A small image classifier, trained from scratch.
Model: 6.8M parameters, 32-pixel images, arch coatnet, norm layernorm, activation gelu, num experts 8, patch size [2, 2], depths [3, 6, 3], widths [64, 128, 256].
Training: soap at rate 0.0035, batches of 128.
Data: trained on Sentinel-2 satellite tiles (TerraMesh), 72500 training examples, 15.9 epochs.
Rows from block 9 of a small image classifier, named by matrix and row number. Rows with one number within an expert belong to one neuron, the router's apart. Each number is 128 + 32 x the weight over its row's rms, rounded and kept within 0 to 255. All counts start at 0. Numbers have three digits each. After the name is the row's rms in percent of the matrix's.
After each expert's rows are labels from the 100 images, of 14976, where the router gives the expert most weight on average: "top examples" is what is common among them. Only what is clearly more common there than usual is listed. The data: Sentinel-2 satellite tiles (TerraMesh).
# router: router (model.blocks.9.mlp.router.weight, 8x256, trained with AdamW), inputs 128-255
# up: expert up (model.blocks.9.mlp.up, 8x512x256), inputs 128-255
# down: expert down (model.blocks.9.mlp.down, 8x256x512, transposed), outputs 128-255

# expert 5
router.5 096:120121089057201103148135138156133176122122133127129179116126143065070112111179144179050119099117151093135149141102143131135084195093146100131121103101145160112157063120100138129173103171186128113199160157114100179114176147144146123151088125090128157094113119104149160130166117141154111135119193166092129102139101117157133126181157159127138125099138160135116068110099142078044166133136
up.14 103:103122153179081093122122079105135106128169106101143035115126174223164093117116099188070130166141151131090174129133140124103118169121167144076166134156150186060088091116141156110081087139162121075141090131192156098132091121128138128112081097121132139086165175109095085044152189159101200166072122120172082139135131164160184127126131158119123098125171119123129143162108144166145169143167
down.14 103:159141123123147107150149114146172098109095083107111142137128143094096156082069095098062157069148186156107058195150103103109119125055127072185116154149086141104130139116105117200152113101113169164100115106077164166094103160117117117159118186167112142099168173075122111195115188157108151095168154143151077059151160191165098171183137130123160109150097100140113166094082111178102099119147
up.15 103:114136163142100067145147100164161116104079131144146131145122111085136106111168098192083141150113101135195086057145182128107119122152115118060089136142166125170077160151135122102124112095140138112124150137151179078185113158145160156129140103175104167139192127121161089142186128089147183122117129167161124118197128155167118172080148088156137196113124156078105128089174075144159156096129
down.15 101:127130150186117114119125109162125125105177139131095122148152116098103168079086059137148118198105085173117127152143141084145136132112126129173115114119121123102146131119130142146134126107139106121140115207087129056126121131044153160154149089102137141109154142158122170097175117137064043159121146034160151167113110132144140142142180159109099140072109099097083090108108168136138077106174
up.16 107:107110092136138111127161140118109115099126109119136178084164149118138128129140103086092127183117061112108141183169106120165153133110170139155078160107063116077153089161106178098084173164138177184155131162103105096132095174125122099047120089155194140149137149101086145083127113128172128077060115099152171121132148104082099086117093103209044143074142065068106115049116155119164127039099
down.16 100:139188087160169125147150148141151151124100072126168192141078098188126128104081104082136114118090173107146137153164172088140161143140062097155083113204110124153109111066131099129066172161102069082114155134062162143109102167055119117081082132131192120158115155170144092124134149104081211184134152148115051158061133152097139106095165154097105124141113051160136151149160112117106101129159
up.17 093:069129114109140069122167114124126150174182144117154106184165151154138138153131132093137097136117162142143088118140152060100130103070037148152120169058098136129191097114177115135164142099146085114124154121138156113143163085106096113154137180112137107122125183130103179108147164115153143121139125108165159127147071154173083146112129186136056145149175099156121121162179139139135161134178
down.17 103:093154105092099151183147103144086109146090134112168131185099097058103129139107072139178127136094158101078075137158135143112121070105074170100172171158101136167123178140101175146085144137099149119164144165124147189123089119101168123111182143133117141115087106144148147114096136111180185140076093099090158068127170122166103085174096141098148114116132125169129136158135173191159140099126
up.18 094:162118143130080201114109140109135165194157136142049100110078106117108086077100106115132099119112110131152095127101145135027067136076157150094139168153108106123157090189139078174143032144128110051126196157171127126155100138106066159166146121178152153092118140118132177104136136109203143111121064134116138146083141124146128095134138129118144148174123123104125083165124111071103084131138
down.18 101:114128110141082114169119138094137154081188104106125105109182173103074138157153128153141131173144172140105153080115165114188161199169188139160141175176108163176121110148087098177128121176101075165091094170156123133162104091153171077140134152155111121142105086133176136117090157123121128136129124134112106197101093171102168151129115163127181147140138101186115105109142165133074175173128
top examples: flooded vegetation; water; main land cover: flooded vegetation; main land cover: rangeland

# expert 3
router.3 094:111125136129080085175062113151112098174148118205115054098154109153153101199094126079086143145137099192182112123114121116143116119170142116181125085127088149140078148098126128110143149083120112125105126174154170116167084101069132109154117125166128122154123146084132085128049085131122190138094125109133136133077157152091091112143154194074105120152078136136075188147102195130169076084135
up.2 102:083147107131080117127134145143087121186196146134110062124170156088113106118082122130131134118144148176121161162117135079143083135090142144116139139135092137130142146162141147156104175141129112163138145148193136119146241086068181121150105120139154128118133094186136152171090088177174113112159153116102094142157111143127136134150159109127089170105151129185130076078100210114122153112147
down.2 103:074114120131184101138140067128083140095122120136170095140134170116087138144142149120150099120091153158082103071148137108075103126141092136136135131102159131069074172091151139078152108087126099145085148107140080100156147144148173163172220089104111134113131170200093153165166066151148171094136079126130174138132135106127146078171115060140127113116116107122125139118122140148132185158095
up.3 098:196115126155141113097182155099189117083146132123104105094125079116089192106122083145102160122089112048099113105114143145101115150168114107182103104183186151130144120098079071171223126132161078093165084106178079148135123126083094134092154108135188177137117168163177143134144176144091075084143134167113178109152112112138132066172092149142191101135121118136085142102115066151126126196142
down.3 101:135169149148091072165152141093109097144106111132150127135094119161104133104162142124141112062057079050138083129125149187101095133101116126096125147115130155149163168106118082086120101105140159101131124144145134073074156144148118124213108095124143136184203132137107170129151151144123084090151138133140160091138128121121071138101118106061086135113149115125133165123117101079170126119128
up.4 095:129120092094108184085114085076171141153105156078106117075187163138176119096153161116170043118084154163129084121174169097172118160126145111134138138102118139134130135125062128148105141075126156119129136143122160067186149122102127130073184117138132111105116151093128166140151175134160164140119127149094066080173112181190145116107092098141146114209160151035124075141079109138144074129114
down.4 100:109125147143131094167141132169108115149159140157164094090129091169143125084133084161092106098154140129193166142136087121186094172089138133085083146160126106118149151105083162108149141170110134118108212099117099128180114099131155102091164097150147079135114137104105068167134126162119109093147080154166174201150101170118017050197109121163103183119094172143093123121123099142071134158134
up.5 097:091123104069108089102138102158171109149129129145100149137129141123129149097135172047185113118081137145113154123123117142129050146162144120145185113121103143110177063148182166236073176069184141128067153136133134142156169118175188170117078159136174165170096151063084117088117120108144199159069141159074156116148142218141173177121120105117160137107118154151144140127113139150105122163121
down.5 099:128119129084171115081135130137123153105081068084109144067162167122134144074158078085088143153103135122042162090112149171114139072060135110139069154149120116166135127143072104151133143139120150132056109124192106106110076146142109131177133165129141138128173086139093175177144062101140152119115143164132194116132155137124149089071161158063184072116130095087184064125146154074105175152107
up.6 094:101130123145126085119143132148119127163160163112193094121059064106103138143139107081174136104113079111073131098103127150142174177089155046105098181160147125142098164108200078148109168064097104104141094102153163139103100160121128132126110123088179150144130123128167081155149141164146112112124127110155132117087137163132115123142144138116132102084063045085173116144097156146074097152168
down.6 098:091169144112061139096171099149143108140154128167073161098169109126132180109152139071079153105104152042185110122156107125136146111111096206173122158161156157145128080189145198089092127126140158140109160167138121136113144121133137161085144095083091140046114161164146181154136129159166135105163127118114140121153092138079112140142163113179118149147072137086118125086099107209119118144151
top examples: water; main land cover: water

# expert 2
router.2 088:120157086119127139087156161193146125142137123145166126166167190117073123090149153161157190146113118084161126129159107041143159124188131124117140135077115109169068130154126117128105219179164144120070127114111135089153119168126157097131156116136089132132131148165080135150094153128155147125130128120125143117118190087136148122156113143125121107182098135122102110120162118114184082137131
up.2 101:155066098151119080104153126123110121123137162153126164139117187120104082136142062074106153153167095135129160102069124129122155154168176144146121109146157040163112145161038206188081086072109124129116143108168205140089156128099157114131103131083111160133120131148141108144151079110167102130111109130122105103120107144119146110143129152177167145087141122161122115120093105069142091097155
down.2 101:129099137112141129123157132118168120121112116099127107139105150087062088103098153102159074124147183130081175045102166169112128109099134073146135177136144158112104096159152086134166151112135104055124136131128189104074114139158183149143143193153083058116110124095130102093109118144129131125107127084142129124144121155157171123148096078150136106171119134177118166164129119176158128143112
up.3 102:160176144107133102137133108105142140131115149111116080138187104184161098069178090157175102189113155150119061130115121137097102133132152156119179167161131173057140096113113115124141045141123176086139087162115114076128196157111104067123155183073197118125108096113100140127060094142141114132128118161114131151148098198107138063160154091148092181100128120119098211131108124170140102130089
down.3 105:114118121105102150151145100149116121139097118086146104134107135145127124100110133156134153157161130177160089122129124151066133123146121121040125165173147141144129119135117197025092187135143155123053084103186126160139156114108125137089164092190183170095165177083134146137114110167120142114057192174130173138177182140160135098148154154136155142149158104116103172113172127160103078109112
up.4 103:139132123147177082136186137101183125143140087160136131081190130185071145143133168159119105143080057118036086074127066138110098185150165125120136158099111188205065066128122127102106204132103139074102155169180194140147162133092123150146152098128117129149075135100049158096166134100105115150086138165102119138156165147168094108112150182102119128147082123103125128089126126109122095102118
down.4 104:143179125128101169107071116144156142132129045128091104111124159175133121129107113083128172127094134175154143088090045091129106137083110144161141145139103121185107159117099171177121151092144128122138078107097103163102161054142105093111138133172072147138119159152135142067134144134089062117101107089171036152071085059115143075136087109144126114140175079128107119111120108157086124151116
up.5 105:140131111179136097171139140144098137148122161136097105137105091133177125122131133144165077106151116102153105120157155187103145127104152126107125109138166145098135104153122165105114052145125108142070137152120125085138157158114139172132153122119157107123169119123121078160072140101098158157138139130142135076163199131190132087089091135083160153085086120201136090178146134107123086137137
down.5 114:135126115192181204071091127114165198129164133152091089073171136190132060109102171135137127097110119110165169181095153152125108130162093125152094102098129102163132117138074152065110125165115112133076104117139149092122119151124120173131155092147116155157142066128132172123079131157163115114094122129226175167144153094199087156143042134131105167123109140154132127175150166134142071156162
up.6 092:170183106130109117102103158146057161072114124136098165149081150136125099101115126122182085088154099083128140086142167180154147164174076068102138220164153086140101089164110146160088120084125155146111137112122115146142152098112121161110160130176151058125168103126162133129146181105060103078106111116138104095176146161148122097130083146144095148146176145195176148076149159110187101126153
down.6 095:121127177120133059050116126111128149105083138113094068152136104124165130095128108142141150055122175077089136094164134053164107088123144116129134144121173034137164135102101144097173142133131125087135130102139115155145065152111138138200132120128117129130118147123153152125119101121072157115151184163185068089131095096117153099113110140132077144144198106060112099073128175164125121094097
top examples: crops; main land cover: crops; built area

# expert 7
router.7 108:149123197141116135122126080063085121120150112097156159114118121114167151074128154117165129080120087187034133093122093157168139112139112144091173145188138088115143174140109165143068046064077130113087143178129113175116115123172095103091167165125122164085135125096126158146105117104070163152133110153103122130139127160107139168082129054135174156150154105146108199149161094154131143173119
up.14 096:068161163087131107112136111126109091100138182109114129109125140119126140125151074103110149098146039133156153114166128171100085128113145178149146116106151144082153140150169121165140175118157104128177134117134133093152153136168118100152169115191161138138063129109132183100134128146147096141185179148048143151135190089121149128130104131098103164086069111114122158053182147104125104141150
down.14 098:175104108130130173180120113143153151120129134094129090102112131152071111132094127117135161105125195171098150174100096065126123080094129155174136172119124166118099129090164131065130083163170069159152145167118157138113125223136143091129157088202148049096109117138129146140130095120149125066138128160149151167126173135071150111160078146097059096137123129074118202155130104110130076151090
up.15 102:111168171076121117066106108113116177110136157123167120112150160169176123112130186128168157183127095130104154190084147130085157132132119072127131136125213135151163114130153162133136076182165081080166151148127105099120168132143137108180104112108140070166120117126153167108130156153097107088102120136080091104152099137125092119116106127069168107082179132130146138183097124144129142055146
down.15 103:154070100088113149151095134134095118188137125165124078167095139089092090120111133094147136143139124139106133119207151128079184136139117180083120095140143121088144124082156127089107130128114126116099138101155110123121108139140114145129118091100121156166075117158167127160133133147111123097147133187171117157039125077103103134149159157139135104074110134151152108174131146128115121140035
up.16 097:159136115214107093118084156161145108143163161110102126058098135086085131114083138104130126084066184096124185100121177190117130078182125189120099125102135135084092154112146077098129089157130117126173095098154140092198127144112133123120094144178177128102114122134159135179107140120112127131120135111109142105097142135158117071131120098124131110161101110092138162157147111194105073104152
down.16 098:115122108151144176152131172142147133041118148091154133148205158109148187139119160088124122071138132124123167098111135188151185110196156127114135153127154127079067155122134171107091114168141126138138164177141099133095136132137156114111132125136097124112078114094112143098109080050180138129119132125135134099096134101128234079145118092147181122117127150088135138158097100099140139156124
up.17 088:098147189169197147149136118081159172137118138125120050196113083161146154142155135148127139202172081139150146164107124129132116103173104078144108089109162100145099096075071117100226186136099122115089121132144097093147102191119139109136105107142142086118106127163060148139145165143164118115152138103074103135087090108134137083084109141149164119077093150160155105166141159154128096158100
down.17 108:109132161138145175079138120160137162167165087161072152074102099134120140119139130162195101077148179130154167123102113182134105111111119102084161062135133179073173150102043133106166049087148168185110105093130087162161178101145141160091115126149153077167143189153144113123131178113166134092092124089109204106131117131128117128115163166149126133120188110152080164171161145069149126129182
up.18 099:108135123068171115095132127160169094150096147081151102146110119156126138088099139137135165110085161117177091161145183172105127081099128149118105143084126098154030118130128113159138133084133153128140143188104139164127112148160116121146176095140046101110105120108068155081127131188151123120160143144097087124122065095157110135111167117097154132099098100123085074128091177104157114162123
down.18 105:156125111165154169168155123098094094099194075084107149136134077085146150126172125139070135186133115135150113130130141107118102132123155137123122138142067081084074101109185125194151148087124100201112118113139174159181042132157123093166125130155122135125115134117133177106127127064091091142187145122094126121133118119133126148105140107153169105115124117109110072174085168072170131171162
top examples: built area; main land cover: built area; crops

# expert 6
router.6 098:172121130091175167127104108174100113188146122152120085127144167118094059176114104111153136135085129133118147150134110136112148152135102115173120175102115124223176161077179168084151187165100121066171119125170151067129090157056133086132110107102088065092106152118182036121114081139107133085127124100169162096109141183163136067146150076104160164153149148124129085128153165159110119113131
up.2 100:185101110127053154101197166202164141157194102144144094106113113097127074115103081137114185145144101130129142142181091175135147133096127055109052134107135134142133096114167166096084062180090094139120121155142088154146178122091181161143141139132156117130144093149137112113173151113135119133132134097130125165106164076120107167151152099207074113155164168136192132127127121141162107140138
down.2 103:181142115103097032089165133120149118132129158129155133141134139125134116179074079139206136119139095078203136172161109116122089080074149119133171092139096165173111137141137146101120170188141099065147109070121094119133115141154090118084132100135147128094145141180123123044135106113041174094101163165132134086097109092114121125125118174179155134108147160152122167128101177108117129134047
up.3 099:128144059141122178068125126145130144099102139097109086174155069144154143152101146109121177096117110162124174121139134107145207026064079077094099145124077179126136049123166123139147197159142134103150106124149134146103096087118111093161123147122168141144135116107105114133122084133178151103111091164083172109119147120093075107138120101143094163102123102170125160123137176151171133090092
down.3 108:140156169128108140134091118124114157137121157128136092163141188157186106182150121174145157107127089137112185123094129117171156105131082138136155149139075162105112172074108154128133163099112163125118115146110103137113135084108158151115086116146154102104162148122124117178159147137119102168180107154031153075118117093162080143130140111120096082184103167131117110144124142115061112156133
up.4 100:119138121117117191122142143165208111103105122140181184154100094084112140134123073167178124128109116069185126159119124105108072151109085096118121190119142138132228114125132090132142125161125160122042155105141159111126124127079144128112131104095109112113081149154180143069134058102113092157167159157133094134158129149111174111154143124109103106122187073090120128114146051157129111158148
down.4 102:140162143133098116064101113164154126150115112146212116058129107178111175088130103133090130146120152127108163109136121142155174159090137162138090102123122115138157135169063154145167065138161127151068103063137123100146121208154097102147090143122103161070147152177147115145146175138117137097185178158130087121092133124085152116092119110091112114142143117133072121144103183111094131120157
up.5 098:124153070127121079110100170112076152125141129188174122162121155092114129101170110143092148083099131116102155141192171075171081114104125162109123155141114150139120095119101170123141138077150158116146121104114034122103137098109177151205124081105139172126120190165175154111119073165159121168025151128109123105145111157089113150124135136101082123101119079109144069123138128118062118139082
down.5 096:177129128116127098108182154161144155115150154081137098143136083186155158073182118111140085101117188132104161131127077093177134092146139108113073122060119137154053169167088190150125061110100145118162084108163118107169128090054144138064164120137196105121111117162105090103111113135138152085151102051144128074143134177112137194150172162170107068082154147138108185108127115171107115154130
up.6 106:164158175149103150091125107093132109161147090134150140164067087160087117121071116132125103108109130145108087121101140160098122122158075179104129141134114162127137109065079166161121103148082143161150186153110205129130084175151139138139174099130134050190104143124154106062101098118162084114108084098114219094209142122132183197124152172109093136147120101130161111149069217095111152103111
down.6 103:128109150153111164065134165093072161104165106139136205056142172127103096104176081135054180077104119123114171206139203139102164154172115087116148110143147131188199084056144111106152131126115047096107140109151081085125156118156155112112138107106094160108177082102116169133112121141112116102069053138117193138092107146143149088093034152164118100154111092156148106087096134138126166091115
top examples: crops; built area; main land cover: crops; flooded vegetation

# expert 1
router.1 119:074095147126134104121176106150171104106117099088092091143156118133081133005131122172173099089153174124131130091158077079123107137080193127102076101075157143093132101148131194138184148146118117148133113114140077130080113110176132143091139117109118135107120088157068172164085197145065154085110182152099112103155133124133180097131107129106123133101101115125165111143131209144083112136157
up.14 096:082118149099158142152156118089109119139101132211152078120052098156160179094160096177116134113130158106151182138099189146113141144113117085200072112081122158112126089183102072139123130126090116064144114096107150148151098144125135130181090161124153112122119168166137126148100095116138177059137124083141188106143130144162057077084156061090116097137159094057156112121162090159125157173099
down.14 102:109121168111147117103106104110171107165133093134157168131141162115183131143135127093109146090169173158187145111163118176137146146120134146124125128110146130155168145122103101100086187179125166120102125122161148101173172129094124061100143104110158115094109118160173059082131097186168157076114136113165071126115065136070149140149154094147168169131132075084114071140109092128161130131124
up.15 098:055070180144119122122136130173133141151170157158184070149105111158100151120126143102145089164072110095087133148170091066117202062108091153116123119157062092105148116121142124091111169126095149115141124120063133103122096139167150152123141193119122134101152156118118141153159128172165158174152152070129116190080081145075115089150079138116134100123097147121190102142180161077205152179186
down.15 100:169132128140089080143116138120123146105144101198096168163142154165089085113075146143154141124115116108080142105121152094126143141151116093166137065120107154083070126119149156130113123138094093101125171190077073075102137142159080172090090149128152126133179094124171173116082129112157095120124164129093141085139089069135073121133117119124130124112146078170170162087147072158152145175081
up.16 088:140091128174157146154097180095153186156125107117160131073111200136130143106186126152140101110137138086146150149156143125149149098151101083156090067159139091131077135136168116082118153093153138109158151135129104127085156106095138128092119163123126193155071125157165105101148141116067132158174109044058070173134120163100218151140104101126108077148197092177149173153104126162092128119129
down.16 100:083072096177071184079075132138133177091150060153099115221100157095150098089171136100193089125103118123092107111142109108098127141162131094177157109117098178051108124078113150220146058147069118174125127138116117109191127106106127094143107126141153138051128129098132182122150063066146114139141113150166150151122136071114104092178158156117125064097096112089114138128162139147140110141157
up.17 097:132148141166100049136151125147153111079078144131165126103168141108135079157124113198148111146164126126142104149174121159109137128140130092144116148144194183133134088095170171173113154148153150147076112111131164090104172147125123124173130101132129129115120167158160114034136075115130101111117114142132096126149158125146144140099124120173148111147107149126126159148169077106105094140126
down.17 095:152117115065186149141091104120154101139113103097080108158143117184108174081079141127138108162114119161150186113150153159091137131100116150107103170117130122122128115123132168101170076149156137097198112119127134108127147138117132140188117120159147151119106128191064189170139108078073012145104131135136159146136078139111149218141153151092155155163083104114051094115101152115149183170131
up.18 099:076094143151158170054089136051135109175159088186177129130139144123175181190100093163129156141193151103050146161142129160143164110113103181145103107155140165106203174163130134156116147169080091150078123158129163118119142102165179106200094113157122106149178125147094091054113103087109114099107071087117141163154126108154098032121129086157124138131157142141085130133103150136118174105130
down.18 092:167095141122122100161170171123152129145182112170174134081135090144145096128058103149121125076167177123126111088121100111118118104120135087152127089121193105135108128119142182131162123144055109122064146141103095105118092183100136053173121133123119170086119119169113108141194099130148142105114102110129144153107106115124123122138152101095218160061123137124189167181168084097157094144086
top examples: snow or ice; main land cover: snow or ice

# expert 4
router.4 102:108132149082100103084132133214137134117130145136133125107163176147123134170153131158213066192070118075153175065125113146159153112042152154088130145123156122098130132145142173169127208170127141090113116157137106137110147171099148124114146086125100122114171112152124132112156124120068076147132105125106115097185132118190156112066145059113117086132093094128197087147121047100138092165160
up.14 098:144112097110164110147124153136117140020085121067122115131095125118067133103163160108114110085115127101121158106134079137157113105143107156185097143129103127113102120086146189159151144141137114140106097108139033160112157118136114158169147134112163106132100144112165109063150112129127095143105129174143137092136148086137140195146157106126129125105147163138091083050140120134128142072106
down.14 110:065126117107068083117100128088140135094076168113123106098098125102115128191148161150134211058162135179049109122082132191151112136129073124116140123137130112161144159134186204186132147114164133066128180134117146179123184128128089142145167118143139135141128120122106132140129131164184119095160203138106149097125196174072134153122126176102114086170051096055132111125163155136143144179155
up.15 100:099151097107108129132109137086137100169152155117097134139119121157166092180123117119066128105124172075121135126061132040123081126073134162073182156085160131169050199103131100127194119161137164093168110090112142115108115202092114199143095101118122181148123201174159072104187113186171140128144132131103135072138141156057111129159111140084089145120082120118128066161116152099135100111119
down.15 101:077086113102117064116143138091126116151122111102168085145118144117033157144118145096075167093123162163112055155108064144089081096066098137114148111120119159104137150152087121145128077162165152126140139156144114134168132095189105056092142107160198131102189106111182141109077083127139079095119114093129131104121145033109160109123090069183128115102120025185107097141166140132126134153074
up.16 092:122092136174137143136118156103138137119110173152158089152124152089171085121140111154134120133140167109114165083095095133109173204156154117113153110178121108162112122157176130103138084176104130150092125139142113126117061150100148131173105140192058137126149128124081120130126089082125102061131136143123088111108151165138128150122114071134126104119150155113092044178160191056138152114075
down.16 097:166087156165047098154164142103127070141139165131112191102116158187094138109105142104131079094139126137116145158104153115172126185208176189115119102069127164145182121139063128122117093163148142125159101138140169168100101151137131142101140096152208127113141174127075089138100130130162130126100102128098141107095107143119097122173130144124130133160162130170160176104076154172175191198135
up.17 105:190088091143169132104129151155190153143081128165132088100138107066114136133150148120110122166098121136122152123074169077139135085101126130115123213146170123159135095149169121152114139132135151124102117136138129143066116193103118115148090118093130104146101160151188079132110077138144055068173179145167169128126153091102085153092136132117179117166112105107164176094112180170177120151178
down.17 101:140172149165118132129123143143089177094174039145147085132065134106145122180106137152151166127213150178168125130122110138119114147136106081099118160131158130090063114203136149056148138094121163152133105131144133184192104061139160129188104133174112176106223077155161152120095166118133090133158107146162137128135123169130142104106132184062104142155081143141127114120118108151177115120104
up.18 096:095184167105120146101177098087173129151099120112165111143111100167126122135111082093087122082139134110094181123140043148209136079144148087164099163142171163088152133111128131151156143105163152098095175112131165076109142093097101024145138172153112139104182144124128108108089153085140164118130164121165130142160111098129158208093096112105135144130106128115139087107127121157119103128123
down.18 096:114163158121150091137112102114128141158155123108147160109155122125126154098072152085084085198121136157086123122211166140174126172100113152215132146138123078123088161167149150156114150085177118124123080148135161130097050121174106120105168086121091158126138134159145106111142129140122152087101148125102063198182092083171142122109103123095144119173125129100119188119151098231107168065174
top examples: bare ground; main land cover: bare ground

# expert 0
router.0 089:090183120199124090157044141110122132107091056142118123078159139131117119164135130064072158169097122120130134129102168084138134089190123142138128126166079129127137128103156108162143165222131092119192097163116114130162148145097100118198126133162131144113156122127116103172162107143099097159103092114114082109132156064088117128150144186137145129119128133135088182135124112124133140091156
up.2 100:080156160136112101173102162174129114114138202100098169114139085115057111155133128135017167070194113188077109069109123174156133105090104100123177165100093086172144153117180097089121100119114172165148118163171145138124074083116191166117102113122094096116135170149175131124119129092078116111106111073148116135106147133141148105137189107144123148159122116121143092096071153163187112101116
down.2 092:137079119122118163179116157122096160132204093131100152172117119115086159163175126129110081120165148115160074151106157120141170105113123121171104117136162119104187173135123124053126108179107096108158142163073209112118095159086127135151136080145095152158138078088121131125160111112111104145106165158110176181139156120116113167135124124096150090106088160142103116069147052083128070176042
up.3 099:137116088129170171132157167136099127199109169145135140127176151138030136147123131070229123175129141066143134107101079120151097171086104146177127142149145114154151084129220127114097154147061166138159153133116152155109117080147113176132145183177157137107102116097135137135121132072118078093107096095155183134100116117114187140120157105108094131110117148138182158086142096128118112173078
down.3 098:097119158109127201073105080140117134157197092104114144135138104111125180054118070139136095140130095151111137187178089195168091161141122101138137198114141169117152141192125116126086161105111187212129136101150119140113112086095131179133142143106186114115099137158083088100160128167107156083081065164163099171121117094135141142069119130129147157094128112119178107138122080187147170108066
up.4 099:094099133174163098115143149143132119136165180065135073168164136136137129112115169132109106146129187103110102151142137146172180167114146135139147134118093152144130099162135157116150142091180136197120151087081129120116055147126143177106176120191150059105113112135154108103107077149157124153154203142183135105169143129178097086169098133128131116203156090121060097148075148107183179100106
down.4 096:134140163138191137147114162151165185133101158152106153140098129132145150132082153128117126097137128115102152104170066111124172108086113129143132119149131090151127116135134121152124099093156139118124179118118034172116119099133134147086137106132178193092098109120141116130209109171117143223117070121128071066111135091158111134089175063128172165105138043176099125092141203073159129130123
up.5 092:123143075135155178074103140110088181136126112160187143088114142115108107122089110104116123128130143135139106017154136147144141114120123116101183128116123139186039143119116092162127117133147129148141151143137094104154127187154155103145113150160143159132118123150176168086079182164163156157157158149132161108121142141054048169138178135150165155149161112128087113093119105168047150136193
down.5 104:132100155147145139187154077154163179097112112100127106065123138152152155129097133118197151087094132124179110135173077092106150099138136169108139140096188129122048139170140123113139112141107134151081151100066103075100190097120129161091106150113117177078156151101092105145133145107132080082094130126142135098118159085135152136135122126116102150098131157071134158122116190132058094140115
up.6 099:138089143123137134125187181126161102129143144112104184129146201111144136178193164113142119141058105142089123107122123091145107093147161105153149121115140119112156080158105149131096141124144132114084138076137101091120128116166138121151192164158131175146144199060168184148114182108135053120140171145134167208125191118154125109132129112116115123123155173084132158110174189088089104097123
down.6 097:207162064095111101083108134128153190098118139167100156121144172134113082168129059093109130182168110160081130150153120111097162100139144142028137098099098122125131123126116104109115089175188175202125130129119083118149160112174119132136190118169101170131131157165116102170145139101098108142180081195150101139120154134181195102123103141119110047111114119122117165123191145129118098152095
top examples: trees; main land cover: trees